From a checkpoint of a small self-supervised audio encoder (BEST-RQ).
Data: trained on read English sentences (LibriTTS-R), 15625 training examples, 146.6 epochs.
Rows from block 4 of a small self-supervised audio encoder (BEST-RQ), named by matrix and row number. Rows with one number belong to one channel. Each number is 128 + 32 x the weight over its row's rms, rounded and kept within 0 to 255. All counts start at 0. Numbers have three digits each.
After each channel's rows are labels from the 100 clips, of 14976, where the channel reaches its highest value: "strongest on" is what is common among them. Only what is clearly more common there than usual is listed. The data: read English sentences (LibriTTS-R). In brackets: how many of the 100, against the usual share in percent.
# convs1: first pointwise conv (model.blocks.4.convs.1.weight, 128x128x1), inputs 0-127
# convs3: second pointwise conv (model.blocks.4.convs.3.weight, 128x128x1, transposed), outputs 0-127

convs1.46:112176126160106094138129175129143116130105161140088124089122132052136160188132148123117125121109081123149115118126153133082144101113104142114137123148132092156125122112177119210101165117108141149098114165149167159120182096155127153166087141140116086142149093108169139144139147155159122079119145108157164128190005228132131162134062152150140101173125073138139152128136148145061130088048
convs3.46:123111133035079103123128121108105127129157127153129117121135107166140182147117153090168164111170124155162100083113105117129157112079132164099149180108133136126122100179152114112122090164157090193185100081125123086128203159098126158076186115101075191175169173190108118080113130137099108149096114062140135162065106148165119122132132126085127170084129099147070132115176104150074108115148
strongest on: voice: male (91 vs 47.6)

convs1.59:156145137168098101148168123127163135152078167133135090153150150139163148141101138144109112186101137105076133129154186136102125043069200134096143098159083124117146196119097089111148121139175170104151173133123140117109161171119138112106113164137152125122103093133194112126140106120115131113112063076114146150202164082161111106130115255129117110138133175147141151117139115144116155159135
convs3.59:142163077127122163141051051141087147119154190098142160083071152170141150133091047141149105239146088131132102119121167163116136136117137135157131160121118105048135149089135128125104152122148190126116075146132151136128118084171117098165145125105169120129100158161145142131101108100142107118136189178113182109137117179088192103079134119126138104143111136055112116103097127120083101162114
strongest on: voice: female (81 vs 52.4)

convs1.99:089147138112146104107117081167112101132086162164123107196135085131132124084106113094086140154103111177117118143174137106105094148128112116129149126117133196112091140118124113110124047172164117116108230102104110163115194146094138140122113136135145175047147141132146160161125107133114060135080131123119090159135199062073152085112147119121103137138124125127158093104094062162221129164117
convs3.99:100113151034170105149074062157153056182162093120123153165114058117161147065117114144095090176086148157176109169128161079122144090131117108146137163108167141120160099102108094157161064174130117118169127127133151116145163109106108145155098137125156173083154157144129098220118205093101133145073104147078128118126113148107146179132157162126157144138127139105129134096129165160151154156135
strongest on: voice: female (82 vs 52.4)

convs1.60:133099088099179148110133174095152120130147076118151122145161146129113179067118119151111097122093157120165122158109129168220133153184173114148144138134122158159157171106117147152110119104065136146142171105106138126078110177102103172088136167116127194125132117167124106110084169155095122142171099132131118142124122075145121092120255175106102114161146083091106126081134141120049095176124
convs3.60:118152175131108136140084110177123109141133148110127117104106152100095134186125086113172135125135119174115147129141165146042118159059120094155099133133206059119115090189129144137068136075114141115145110147191100093112133185183114146101092173126114184136130121084114138094124115093086102127122114146086199110115125085160162161180207126144118134133099176121070176101079165109153127110153
strongest on: voice: male (96 vs 47.6)

convs1.78:086096104110165060138100107109102158121172066130089144125151098109130033099149095185116067166135115171114124098155146177122101105115151122091202141122145085141143118109138169098158133103149114116131174105150179153126095159104139114098138072124174171141124090233152070094149140153099170141161064114158164124133123084126118149158126124090126147204150121135156143126174106085119153151141
convs3.78:139150150132112151123137094097142103106138120148186129170073110100155106021117095155161066160083134150103140149134070167154131125168108097119098089158177201134116141152080126119113194139121127105105130147091135145154122124159178120140123066073142099097149136200183150169146088107102153113138138155154134056108163171093151074137127123119098090193150113124144137089093116148143129153054
strongest on: voice: female (100 vs 52.4)

convs1.110:133153143124141132120194145173114122122108064148080111107135151125103144190170149111190159088123147180091089132118122092166145103101184144115015115102077110029141163104117143140097110150166097101145118122160108096108169066109143149110120172140136156150085111100084119098105142167103129100117148157135105140129195171091127178153046112105140087099129180134125090136114109124123168135106
convs3.110:088143108127126129089111228116142116156159125160160131093096111139052160169162183137120181090117082088089111149147095121119122150109091109116156119126159099000143195154136125132134117119156067144096118133076102125120098134152186117099119134103067119155174139135166102100129136116114154141143072116097153174119135070124125144140151121126133085075126116114180132152073164069151109116157
strongest on: voice: male (96 vs 47.6)

convs1.115:181105160066084178169105096187157129135181133120063099126059183104138106139101103112092140171118144116151164104125146122164120092129181131152251130135078119154152136146160109115118109130112128144127118087149113087111145150142145168129105128115115139145072140129098106113119143113157143180100131107153000141143170097148090137134123155149132113126170131154087168138124118174122107056108
convs3.115:053121112161112104072101147131132109174151115109141136132147217169144161168109127159130133159151104171133113122118135145136190188140061132158255124107136158104093161168136082118160126139133124112124146122152090062149146128125108143125152144141100131145236163098141071148105190112163148121134091139125078138121092090146171166161116114127122098066147134133094156131124108088130128112166
strongest on: voice: male (83 vs 47.6)

convs1.17:152175194186114115104156123148139083088102143128148185137163111105071132165123111113089137084112046100121121166103138180096123142133166095130060143103100175128104130154181153105143161136049131118137155077143071123137152148126125144132099109163150147110197205099077141059110181127116155122157166202084175121136123178154130156108131117094108151145137108125157154122172177107127137113140
convs3.17:170143184161106153103102092133105056098116059099143064159083114165191100126110173097183118125099110150105095087136203111144111116121128156133199151153184133146127162112149062095067134154138129099079157146116130112089080098128140141176109093137106137120186089129158107198108121156113131127167151070196114122165120101139079153103114117145125109148183135143160089174137154106118137111110
strongest on: voice: female (93 vs 52.4)

convs1.92:120145168159085170047180102089142127089112107139134141193090128119136113076191116136110119180113078172120096107114132083156132126094114099123156160114135188132108195130128138178129147170070085129117155187112122096147079138152155179158132138097122174146189133131110149109111099132173133128133148170148201125125187080112123111164167072101141125140129130105110132076083078131153160168197
convs3.92:087122176142147119095093139131130163118198152143101101144123128127089153115142176143140131123126164121133072145075152052107138100158068185100113141154112187101196103114123086141056133108136085159043137133146143125159164114184166163156114144140111130095237097160150111099085149120085187194089122111161114156104114170118149076120116113113112100171128130143174163144138113124096144132131
strongest on: voice: male (85 vs 47.6); the word "said" (71 vs 9.5)

convs1.74:107157096082172086136111153124093104061126124155122070143127150160107175051113141118160151133145103091137152072140175153137075159145078187120096141109134103160101095148105031118106161136149108131110122117174118142102116141162138113110114160160047125184099139115188152140146181197153142110123123098149163086106104130123092131154182124132106184166114144129142198109069129163116085151163
convs3.74:169074114161140136113122135142158113010142154106161120147099181085127120150140157112129131131088095170169100108137097159099144126066128161040092149136068065123097098148134034169075150078099182144116162117099155111148091164116098100080092144137096129169175116124113096088132169117156157161141138124139133107062125116121124132110198131122174106175121132127112158106159107120122133157114
strongest on: voice: male (83 vs 47.6)

convs1.34:132167120111150134161079118081129098159099130140075109148156134160114122160094108152077106136108094145152089088118125134141101105084106129109191130147124094150110133022088129184143129152162168123167108108172059222141133131127104078169096142119167096064121117134129113142100152110076209099063143125157065115121119104140108106129162144176108099126148162181136115141084118163179119177142
convs3.34:094122143134090057140155134152090082100139120093140140115085168136099195139077104173130055157124148084118164113146167089134140157134127131131168174138091149161069084149122109063156093107120142117054099113105128187126142134147156123141093153120143197180142132154048062113119147067115139101166130131121104111091152169071144095069172198141114150111119124142125117132120128149106071093118
strongest on: voice: female (90 vs 52.4)

convs1.124:104137132109126087081125202091125147153082129118123187124130111125144081139114181116136096104154109081124192125126079083135188172159146147092154162148134113106118101072190126155099145136134165110173083148077078006143070138118096164129097126123150111101107186171168135121083134104133128169098121130096112117114118082148168122144134134145209159082145137113141094164096107143170165118132
convs3.124:145081135065075191166142120137092111149087099108105131106115122124162146065098105077132122133098119074158132085147091076127122098122104140096132143117057113132106125130110132095181070056150110069087063146076101067180137145152176118130076127085140091133126099150140154086123061146053142142111132122152076119187119130196127099093106119123107089119125104122125102128116098121178136133093
strongest on: voice: female (97 vs 52.4)

convs1.50:052112105198130146100138203138106093142113122144119085134150112152089186169122095158091178205106158129151129104113188115126129146129125079113163111122149132104127114161102129113138102139090030116138102119121141179143107036133117213158128148118102079158160126153139093110162123184122153128090121135134110129177074181117157153165132115139083114123191085102150149149123100127190126140132
convs3.50:168106153066134149106094206159124176090168181106096145127120165155085140161106103039081177208116131137131098164143061144129148122128160184103134096134098118131115085147113127143160108104107079141163101207154126124136119164089155155108170133120096101156112136073165097133152128159142133095215130093177086105105141095167132121136095156152101100137170111107157152112167157156174146127118
strongest on: voice: male (84 vs 47.6)