{"arch": "quartznet", "input": "log_mel", "win_length": 512, "norm": "batchnorm", "depths": [3, 3, 3], "kernel_size": 13, "stem": "single", "widths": [128, 128, 128], "init": "lecun_normal", "optimizer": "nadamw", "eps": 1e-08, "epochs": 146.6, "warmup_steps": 3580, "weight_decay": 0.3}
Rows from block 5, named by matrix and row number. Rows with one number belong to one channel. Each number is 128 + 32 x the weight over the matrix's rms, rounded and kept within 0 to 255. All counts start at 0. Numbers have three digits each.
# convs1: first pointwise conv (model.blocks.5.convs.1.weight, 128x128x1), inputs 0-127
# convs3: second pointwise conv (model.blocks.5.convs.3.weight, 128x128x1, transposed), outputs 0-127
convs1.112:114158124169143148136085103081092137121134115132124180061181142189129097103186112098128188178163145060094123144111094121113177140116121095154106131187114105100123117093125136131127155124060114121130204118134119134117160098164129131147189143120108079095106076128077154130066108121148165161140093090058135103148111069120129046134183122135134144132130107142116185119201151145117109119085
convs3.112:091082118143099127093147098147060115103142081160146096116135121094173114096124107108086117162149159128109113141098135194102114179089122093144140123074146071099092154096131102093107162129196121167141129172122070072144147155135090134097144069108158157159136158169142130138138110132075133135148076090120150127131105104115115124157126116054118114077128084141082097102146092144163154090135
convs1.113:127107176164144124109146209077152139095141109161089142130141110143113055160082146124091154140116092115106119171139152154139121088076119126073091150145097121067167148145128085098116069092115157111125089150147143107051112140195200109155128147163127114168144087098143123157100255166149126087173128141117120150137104145162089104135136141164106117158065128174166103145079102102155120092122
convs3.113:070104104121069132116143004138121089099129156149132124114160158144144086126113137140124153052126125118112131100132098130170150102140131115112129132096137163088138136211161144141161115132050091152101130101102107083117105121119164103111112113132061159159139098107140109078148131090035178091131150109087096138121071105076107084106100148120140148122170142155146105123122099137134099155081
convs1.114:002140172141121167164149182158125140112181153082087064174155104204140133084092140126120128124099099105107147170126111140126174164141136110134059122138110087136131098114128139148150052143133130162117088116142075209136114141184113136105167130104129120163145134166180079144123192075114131139144126111111154138138125113102138120114128078098192154137084085123152188131109071135156141101099
convs3.114:144102072156095179120098156192192123143205158110088074148079110143113141146140093182056133186122126108135158143092186111086158133179117118127067152164075193141142170172111145126090180153101174067054106176099096189092128112133136184178169148144097162156103165186191106132134141111145087149147058132108150113137155159117121151130078166140092152124147090153144103123137200155130160131142
convs1.115:078176162205138160129096075020134166162146131096147149132094124161111096048133092110074127195110157097157117162134116093068131151158104123144205086106118170105083133126161125133114142118118140156107173166084164125125120088168118080141109148116122139176073138097115082100148100097163099133112133115124151079125094164114141081156133142173129147105151090177132156114120128083114115123150
convs3.115:111110163110143125106145089095070089167172098084129153104125090122213192200139195093161119162118158149147142115163131096089145198201163084163117128097151116107123189137133127144066071167082117181110117172126165092110113113145097113141133128131088159128120088108132170144101129148114111080156123140139168115157064130097127166149104113062106126126111126111084152127158128145156148140107
convs1.116:131178132151146158104138137131123148104072122154108126158165134090159179110143155110161133184145146141098175111096115121157142122158142167214123151084136082105146105113141137187122194213116150098179154112145133133065104116175121106152146107089149112145134104130165131161119123160216171101087155109115139076134101084123110133104194133109113125147159155166190151104150144114237098115188
convs3.116:151118125131088120185134091065092121052117162160156142117158123095105155108107136127068116195183066146154127117134156186131148098109087138119143087140119146094191192135172132150081161112079090175119123141129125138110104110079150138134076147059121070103118062121129128099153181190174113134206160140136108107132092149132092067180099163122162146165140083149145148097147159148140150147098
convs1.117:041096145182121196134163176149112024184104087130067136152140148143096093127108145142126165112151095146107156138103100121117109133129093094105115141174147134126115127086184144138144043140140126124092153120146122138135190129106114155137135131118093153181151143128153114159109207091056076153119068124135153137123153101149108122115143102192159112192109143138115117113113157120139132130180
convs3.117:179206156141101134198122071147189035155133145199073176148084121136134102116146102117137092150156109153109162121109174143167159153151148087194176127086165145099145176130165151202116123186140121120157121162158158128157085110154148167156079112120120137117113086130112140159068027114125097152098157097128141157140139094134134128138118173201131125173121107129109121150114210105187108128116
convs1.118:174138143074072171048118050165120172113056113122195109105177159077125116101171142136094141182121109123102135113116194165098170113115115105130080114169123072117120115099156139166167085115134091130144130094129117131114155083159153130120133135142137098174099089146102119143120107112161073076136123094162110146115130172098100142091143136168131111104164127147160211116127095075111095159087
convs3.118:114199120092104137092144172109100107181114139158110113096147117095148067200197114141161113127115118173124135099097104180161099171106145132111229108129111184112129108148101138115140192119174179133147064098108105100155074097132170111151128062150170152139133113134131162122092096100118134099125084129153184125093125104081091132158145126098105130078150155063167143123110113190156163129140
convs1.119:153164111087121127115172084154115127153072133149162112132209107101102158046123101136122177030115137093123196126137058106119067114124119105111159157136077130086133110068079142068177102146107187033121064122110108140095149123118141103109133155140140174163094120102153129142127124122079121085118169081130134150128163180099149134117082089128141104152089169154094142134192190081138118163178
convs3.119:136117100167140119184181142194144072150146072116155118109149101129144134060166139120152156130111164085100121125097171150108152156112138105132131111104121081112071093139132137105100111167117182073105127109171118134154118117076128128157158156158138162115123147128130098111165117094105185100123121088192130106134159137109131117115055159114117165128108155202021149121077101106081104147146
convs1.120:098140187114109097081179141131132109147056124155082118075122118132110072091064127147126136135104144130110125124108108129207120100154162128152159148140151164108153120128148120146134096100067141108093141126138161143084151143156166140138121086134139085230175163137117129144146111129110114115099121067099173124149146138175111127117142102112101139149141158164103207073082070108166160101141
convs3.120:143146154159114118142153099090174091143098131124149122118142088154157091137078135123141153177118117160157128152127151158151125119152201145135105123125123129194140144145076128149157125151115167181094131176165142103137119117129118150114111127162168169191119085131130155110084146149134038114146122131163146111184118142111092140152073118125123169156115161141114139103157129129148113098070
convs1.121:188150103116155081146120117063103188091131167106104142159092061112134086147092127105117147134146177111109104148146142153173121147137113140176141135086133127132152147109084130128131242147053145143181116138131137123134102148171175130110139116148122132121109181083143150165101050135122169100107161121100058141143095167152122110113112127078124130139135071163178130093130113135127125144094
convs3.121:059117149148053218098151104167104143157110122105108119160093070109147129147066130100083110093104084128097128114139142159074097120136140118105114155106109113100141163077093087088097000172133109123137129124127103085113064139159122124118124095134170082133088045200109146093154097130058123157119106057119151110105090122086145112129130082077132151150143163124147135132139118143123111142069
convs1.122:093207158131145138165104127144138118116123148111151077121150140158140128154102156124127085083115142108149138134112152118146112121111196133135139151091082124008147140113119136140128152143101128103132073114142135107096077116119164160147118162125142126189100085109090132144116118138107157131119129153144084177143130096113111112088146057147181108125147168122153115147134174142077109103099
convs3.122:187122142190128178112235167165133132134116117155183135142140120153129099119140181139119103115143147137128096162111087178151108100154170163135152091153089124083166130142155104160157134142070157128101149143132125117132152102117114150145187089108073107127144127108127153082125148117155179154098163140194121094167165137115090124147115146129144151186156123140087136083166139137093133164135