From a checkpoint of a small self-supervised audio encoder (BEST-RQ): batches of 128, trained on read English sentences (LibriTTS-R).
Rows from block 5 of a small self-supervised audio encoder (BEST-RQ), named by matrix and row number. Rows with one number belong to one channel. Each number is 50 + 10 x the weight over its row's rms, rounded and kept within 0 to 99. All counts start at 0. After the name is the row's rms in percent of the matrix's.
After each channel's rows are labels from the 100 clips, of 14976, where the channel reaches its highest value: "loudest" is the band of the loudest frequency at the time of the peak. Only what is clearly more common there than usual is listed. The data: read English sentences (LibriTTS-R).
# convs1: first pointwise conv (model.blocks.5.convs.1.weight, 128x128x1), inputs 0-127
# convs3: second pointwise conv (model.blocks.5.convs.3.weight, 128x128x1, transposed), outputs 0-127

convs1.36 108:49 41 49 58 47 65 31 68 59 51 56 49 50 47 60 50 59 55 61 55 61 44 55 34 60 52 50 59 46 28 41 57 41 59 36 64 50 41 52 35 49 46 47 57 69 47 59 36 35 45 37 33 56 58 39 79 40 40 47 59 42 55 41 64 51 48 52 38 42 56 49 44 57 39 57 53 52 58 62 61 46 47 43 76 38 44 36 44 45 57 54 35 35 55 56 55 34 65 51 43 47 44 40 61 50 47 53 48 41 57 53 47 45 66 60 31 41 48 38 33 57 27 40 37 42 50 40 58
convs3.36 098:54 40 46 30 63 43 40 44 56 49 47 57 54 52 42 49 49 53 57 35 38 64 59 68 53 37 58 56 61 57 53 48 49 47 61 47 45 64 57 57 64 47 40 47 49 53 49 47 58 46 30 50 50 43 51 17 50 44 32 45 55 47 53 32 50 48 47 47 49 47 63 58 53 52 69 64 33 59 45 31 43 43 55 70 43 56 39 49 52 49 31 43 53 58 62 44 42 67 39 45 52 77 49 49 50 45 42 49 38 40 60 61 51 37 52 87 57 58 51 43 50 57 66 47 55 43 51 36
loudest: 4000 to 8000 Hz

convs1.27 103:58 52 93 49 44 61 48 46 41 47 58 49 41 52 57 44 43 42 59 53 42 35 61 50 59 51 48 42 46 41 49 57 46 47 41 51 63 46 43 40 69 39 63 46 44 56 40 44 43 59 44 48 50 76 49 49 60 46 46 51 34 26 50 52 48 60 61 51 43 39 43 56 51 49 48 50 52 38 42 35 52 40 44 52 47 47 27 53 56 44 53 47 38 47 05 38 38 49 47 53 58 45 41 31 52 53 50 42 45 53 40 53 38 52 44 58 56 47 53 51 49 41 61 51 69 51 74 51
convs3.27 104:53 44 38 64 69 48 41 43 52 44 43 46 47 62 56 30 42 37 40 55 48 44 32 42 69 49 38 48 39 39 44 53 31 54 58 46 46 36 49 40 37 56 37 45 27 49 70 40 50 41 39 44 63 44 45 42 47 47 36 38 36 31 53 53 65 29 32 40 67 34 45 66 54 53 51 43 53 56 53 50 41 50 51 47 34 47 57 38 35 40 36 43 47 50 49 54 50 63 45 62 48 54 46 46 58 62 36 44 43 28 54 47 38 43 53 64 46 41 49 42 62 57 50 58 41 36 60 60
loudest: 4000 to 8000 Hz

convs1.0 100:49 57 45 51 61 38 61 49 63 33 46 35 70 45 51 39 68 48 69 59 66 57 48 35 49 49 50 45 51 50 46 47 33 41 46 51 47 62 83 57 24 47 57 52 38 47 47 43 50 54 47 41 50 46 47 60 71 53 41 49 29 58 45 60 63 52 48 44 56 49 58 50 61 60 34 54 60 56 46 49 45 38 55 64 48 49 31 41 57 47 53 43 53 57 60 61 60 47 70 47 56 55 57 55 38 55 54 59 37 49 41 38 60 47 54 38 52 47 41 36 31 44 53 64 43 32 37 28
convs3.0 107:55 69 44 25 54 37 41 58 50 47 55 60 48 38 41 41 55 43 62 43 55 71 37 61 62 58 34 59 51 49 57 45 57 46 37 62 62 48 46 54 68 47 67 35 50 52 44 41 67 51 46 73 53 43 61 47 38 56 36 23 61 51 40 51 57 56 55 64 53 60 48 57 42 50 58 39 47 39 39 56 50 53 58 47 45 64 30 52 57 50 68 56 61 68 45 52 55 42 59 44 48 53 63 52 59 51 65 39 62 61 37 56 52 26 56 50 42 54 46 70 51 41 57 46 67 44 62 48
loudest: 4000 to 8000 Hz

convs1.63 101:47 35 54 59 55 48 37 53 51 41 49 52 66 43 56 33 49 62 67 34 33 58 54 50 60 42 52 57 71 49 34 56 83 33 56 60 49 46 73 47 56 58 41 55 53 59 48 39 53 54 52 47 54 29 58 48 63 34 38 48 33 50 47 41 48 55 45 49 35 70 59 59 42 47 40 51 51 49 49 41 48 43 63 72 32 74 52 51 45 41 59 66 45 41 42 53 49 40 41 47 53 61 63 60 46 53 45 48 48 56 43 45 41 34 56 60 51 50 42 55 49 59 58 48 55 36 48 27
convs3.63 097:37 61 35 28 49 48 46 64 65 42 53 48 53 37 57 59 56 44 60 51 55 49 33 49 54 55 53 58 37 53 47 33 58 48 43 70 38 61 40 55 50 66 49 48 52 62 54 62 46 51 54 43 52 53 58 41 53 52 44 60 54 34 42 58 52 60 59 52 40 31 52 47 73 49 44 55 31 45 53 60 51 37 51 71 38 20 37 72 50 53 43 53 51 60 61 44 71 53 41 50 41 31 70 52 52 46 58 39 47 44 48 37 35 50 53 42 57 39 47 48 51 42 57 57 68 33 50 36
loudest: 4000 to 8000 Hz

convs1.61 098:36 59 56 63 37 49 60 46 45 36 52 48 54 53 45 34 47 60 55 45 40 59 49 40 63 57 53 49 40 41 36 51 56 49 38 51 28 42 68 44 52 44 54 46 65 45 41 33 60 52 50 55 48 50 57 53 50 60 22 49 37 48 43 35 33 47 49 34 53 24 75 53 36 49 42 60 54 58 51 39 38 44 63 76 51 75 48 54 53 65 49 65 51 50 55 47 49 50 27 53 56 43 45 41 39 45 55 35 40 42 48 44 38 39 52 49 44 54 54 51 53 44 56 51 25 43 49 37
convs3.61 093:53 55 45 64 27 57 64 51 44 62 36 47 48 63 36 39 64 47 44 42 41 57 31 63 48 60 36 55 44 55 49 50 47 43 47 55 49 45 73 53 52 58 56 59 56 63 50 62 44 64 58 60 51 62 55 46 45 56 50 48 53 60 58 51 73 37 60 49 61 38 71 52 41 59 67 53 58 56 52 49 61 53 56 40 57 61 48 55 42 46 54 33 74 37 37 58 40 29 54 22 51 66 55 60 54 49 56 49 58 61 66 67 60 43 46 59 44 48 52 53 61 44 67 38 53 61 48 60
loudest: 4000 to 8000 Hz

convs1.14 094:32 49 49 37 40 49 38 64 51 67 42 39 56 52 40 54 49 48 44 31 49 42 44 52 64 54 54 52 56 34 43 39 50 50 46 44 41 48 46 55 46 54 42 63 40 38 53 64 52 51 51 37 44 50 40 47 47 49 59 37 20 47 49 64 45 60 55 63 40 36 54 41 55 50 39 42 52 56 46 43 47 64 51 78 59 76 47 37 46 58 57 45 42 73 45 46 47 59 41 34 42 54 42 34 38 55 45 44 34 40 43 72 38 54 43 54 46 62 36 47 60 50 37 67 55 57 25 48
convs3.14 103:38 42 45 66 62 56 46 57 64 43 55 39 47 38 45 61 28 53 49 47 30 73 33 51 33 59 65 39 45 49 52 64 63 52 55 44 62 40 47 51 58 45 65 40 68 44 47 38 48 40 54 48 54 54 60 55 42 53 64 53 48 57 45 56 47 57 58 30 54 52 57 50 56 51 34 50 45 52 45 42 62 43 65 76 38 63 77 29 48 61 41 53 49 53 47 63 47 46 40 37 35 62 46 46 42 59 48 48 50 46 43 53 55 47 36 42 53 55 61 23 47 67 52 40 46 61 47 54
loudest: 4000 to 8000 Hz

convs1.35 103:39 63 58 35 62 55 57 54 58 59 40 64 53 57 65 34 24 53 70 61 58 48 45 37 30 32 55 56 52 39 48 60 51 47 49 59 38 55 59 51 52 72 49 51 63 53 45 54 61 52 39 42 62 49 55 40 39 45 34 44 49 53 41 61 45 39 51 57 53 72 35 57 63 52 58 47 44 51 53 56 63 61 47 57 34 56 54 61 50 51 43 69 51 39 64 52 45 45 55 40 55 38 62 55 68 67 43 73 42 43 59 43 49 32 43 52 54 56 41 69 45 56 42 42 60 49 62 40
convs3.35 098:38 75 55 30 42 31 80 49 46 41 39 58 48 52 32 63 50 49 55 65 44 57 58 54 36 42 45 52 60 41 44 55 66 53 57 55 42 53 65 41 53 35 37 47 49 45 46 64 68 50 53 46 53 46 54 45 44 52 33 56 50 61 64 45 57 48 48 38 31 35 54 33 54 54 25 62 51 44 54 52 47 51 76 50 54 46 58 52 61 65 54 43 49 32 59 53 47 53 46 57 29 55 49 31 52 37 58 55 54 47 46 51 59 49 53 60 45 45 49 49 49 32 74 57 52 52 53 54
loudest: 4000 to 8000 Hz

convs1.97 091:49 54 45 63 57 47 57 66 54 43 58 40 56 59 53 50 26 65 43 58 32 57 54 38 43 67 48 50 48 61 57 43 46 50 56 49 64 61 30 65 42 60 64 50 57 56 31 61 52 57 46 63 67 48 52 56 48 56 42 64 39 44 41 60 47 39 55 50 47 39 58 67 39 53 49 39 48 42 51 49 47 34 35 50 62 57 54 42 65 68 35 39 48 54 58 55 44 62 52 38 73 48 62 53 46 55 26 39 44 55 75 44 58 62 52 48 65 64 41 34 47 52 43 60 57 36 61 48
convs3.97 083:51 43 42 45 60 42 47 79 38 42 54 50 48 44 56 50 64 58 48 54 34 31 41 44 56 80 59 51 56 65 34 53 35 58 64 35 39 50 38 63 56 48 49 45 58 47 46 35 56 46 52 35 42 46 53 53 49 41 46 54 63 36 52 44 55 73 56 51 55 47 42 53 62 54 65 63 53 28 74 36 55 49 45 48 60 43 34 51 33 51 37 57 55 49 58 49 59 55 45 52 60 51 61 49 48 49 41 63 42 55 52 58 67 42 42 44 43 35 43 42 32 48 51 27 37 55 46 40
loudest: 4000 to 8000 Hz

convs1.86 099:49 49 43 33 50 58 58 43 48 49 47 72 52 63 49 57 54 57 56 59 41 53 60 61 58 61 50 53 55 46 54 41 39 32 49 44 55 37 42 47 53 44 48 42 59 43 48 52 75 34 47 58 46 48 35 48 44 48 47 51 61 44 46 58 56 68 47 49 48 67 46 33 60 46 75 53 41 42 39 34 52 47 54 38 28 54 47 89 52 52 54 53 59 61 59 58 52 77 41 43 54 55 49 51 47 74 50 43 51 57 41 55 67 57 52 74 54 49 45 47 54 52 61 50 53 60 60 33
convs3.86 105:75 43 58 77 57 44 47 45 52 49 46 49 45 44 54 47 37 71 47 71 42 40 43 55 55 44 73 49 56 56 54 49 48 43 51 27 45 57 58 40 30 37 20 47 57 57 41 50 54 62 45 45 56 41 68 56 34 60 71 56 53 41 61 39 56 45 43 63 46 50 48 31 42 46 51 55 67 66 56 54 35 42 46 49 41 49 55 53 47 43 44 63 56 55 58 67 69 58 49 55 46 55 57 53 38 55 60 52 30 57 42 44 62 62 49 54 54 44 43 45 61 63 47 59 59 46 47 55
loudest: 250 to 500 Hz

convs1.105 111:50 60 33 52 84 44 66 45 49 43 72 54 61 51 59 57 50 43 57 57 48 51 41 57 47 52 42 45 54 56 52 51 62 43 25 55 51 60 57 47 33 57 43 32 50 41 49 50 56 49 51 54 41 53 61 50 52 42 40 58 60 52 52 47 48 81 50 40 64 57 34 50 28 59 60 45 49 47 56 58 35 54 68 46 48 37 48 51 43 45 45 64 56 65 66 25 45 63 42 56 48 65 55 42 48 50 47 53 66 49 62 66 33 34 45 58 45 50 59 50 46 57 58 41 36 36 61 55
convs3.105 105:57 49 62 48 36 66 34 58 49 38 61 44 32 55 61 43 48 54 49 58 54 67 50 65 63 37 56 53 48 56 45 56 50 51 43 62 42 71 40 58 53 42 30 32 55 56 60 53 47 50 58 64 41 46 33 55 50 46 62 58 44 44 25 44 70 34 45 54 44 60 45 54 52 33 50 45 35 33 71 47 42 36 53 45 25 47 52 56 54 37 64 56 52 54 52 30 55 42 52 49 55 52 68 43 44 44 53 51 53 46 44 71 34 57 48 32 59 51 42 52 40 42 56 54 58 50 50 36
loudest: 2000 to 4000 Hz

convs1.79 100:38 51 85 36 45 54 46 37 68 67 61 49 36 43 52 44 44 40 49 51 40 62 50 57 51 46 46 56 55 71 42 50 50 56 39 43 53 42 41 61 45 55 48 65 49 47 38 61 62 56 45 43 40 40 52 29 43 40 70 49 35 51 61 51 42 55 43 47 56 51 62 51 49 33 42 53 45 58 55 64 50 64 51 51 46 56 65 68 54 39 54 43 49 53 55 47 52 39 46 43 58 35 73 47 33 55 53 41 52 51 52 52 73 57 42 62 60 36 25 73 49 41 48 43 50 46 56 66
convs3.79 111:70 46 47 36 58 46 50 51 51 60 45 61 41 68 48 50 55 49 42 61 67 22 44 35 63 51 47 60 56 47 48 46 56 50 57 41 55 47 48 49 44 51 43 48 45 51 25 39 34 75 46 55 57 53 46 54 51 35 46 58 41 46 47 59 47 59 45 57 52 50 41 61 41 39 47 60 45 46 51 63 46 48 36 43 49 47 25 58 48 42 43 44 26 73 43 58 58 65 44 56 66 51 39 66 52 52 70 48 61 66 53 55 60 41 62 40 58 41 55 81 58 51 55 64 49 41 53 46
loudest: 500 to 1000 Hz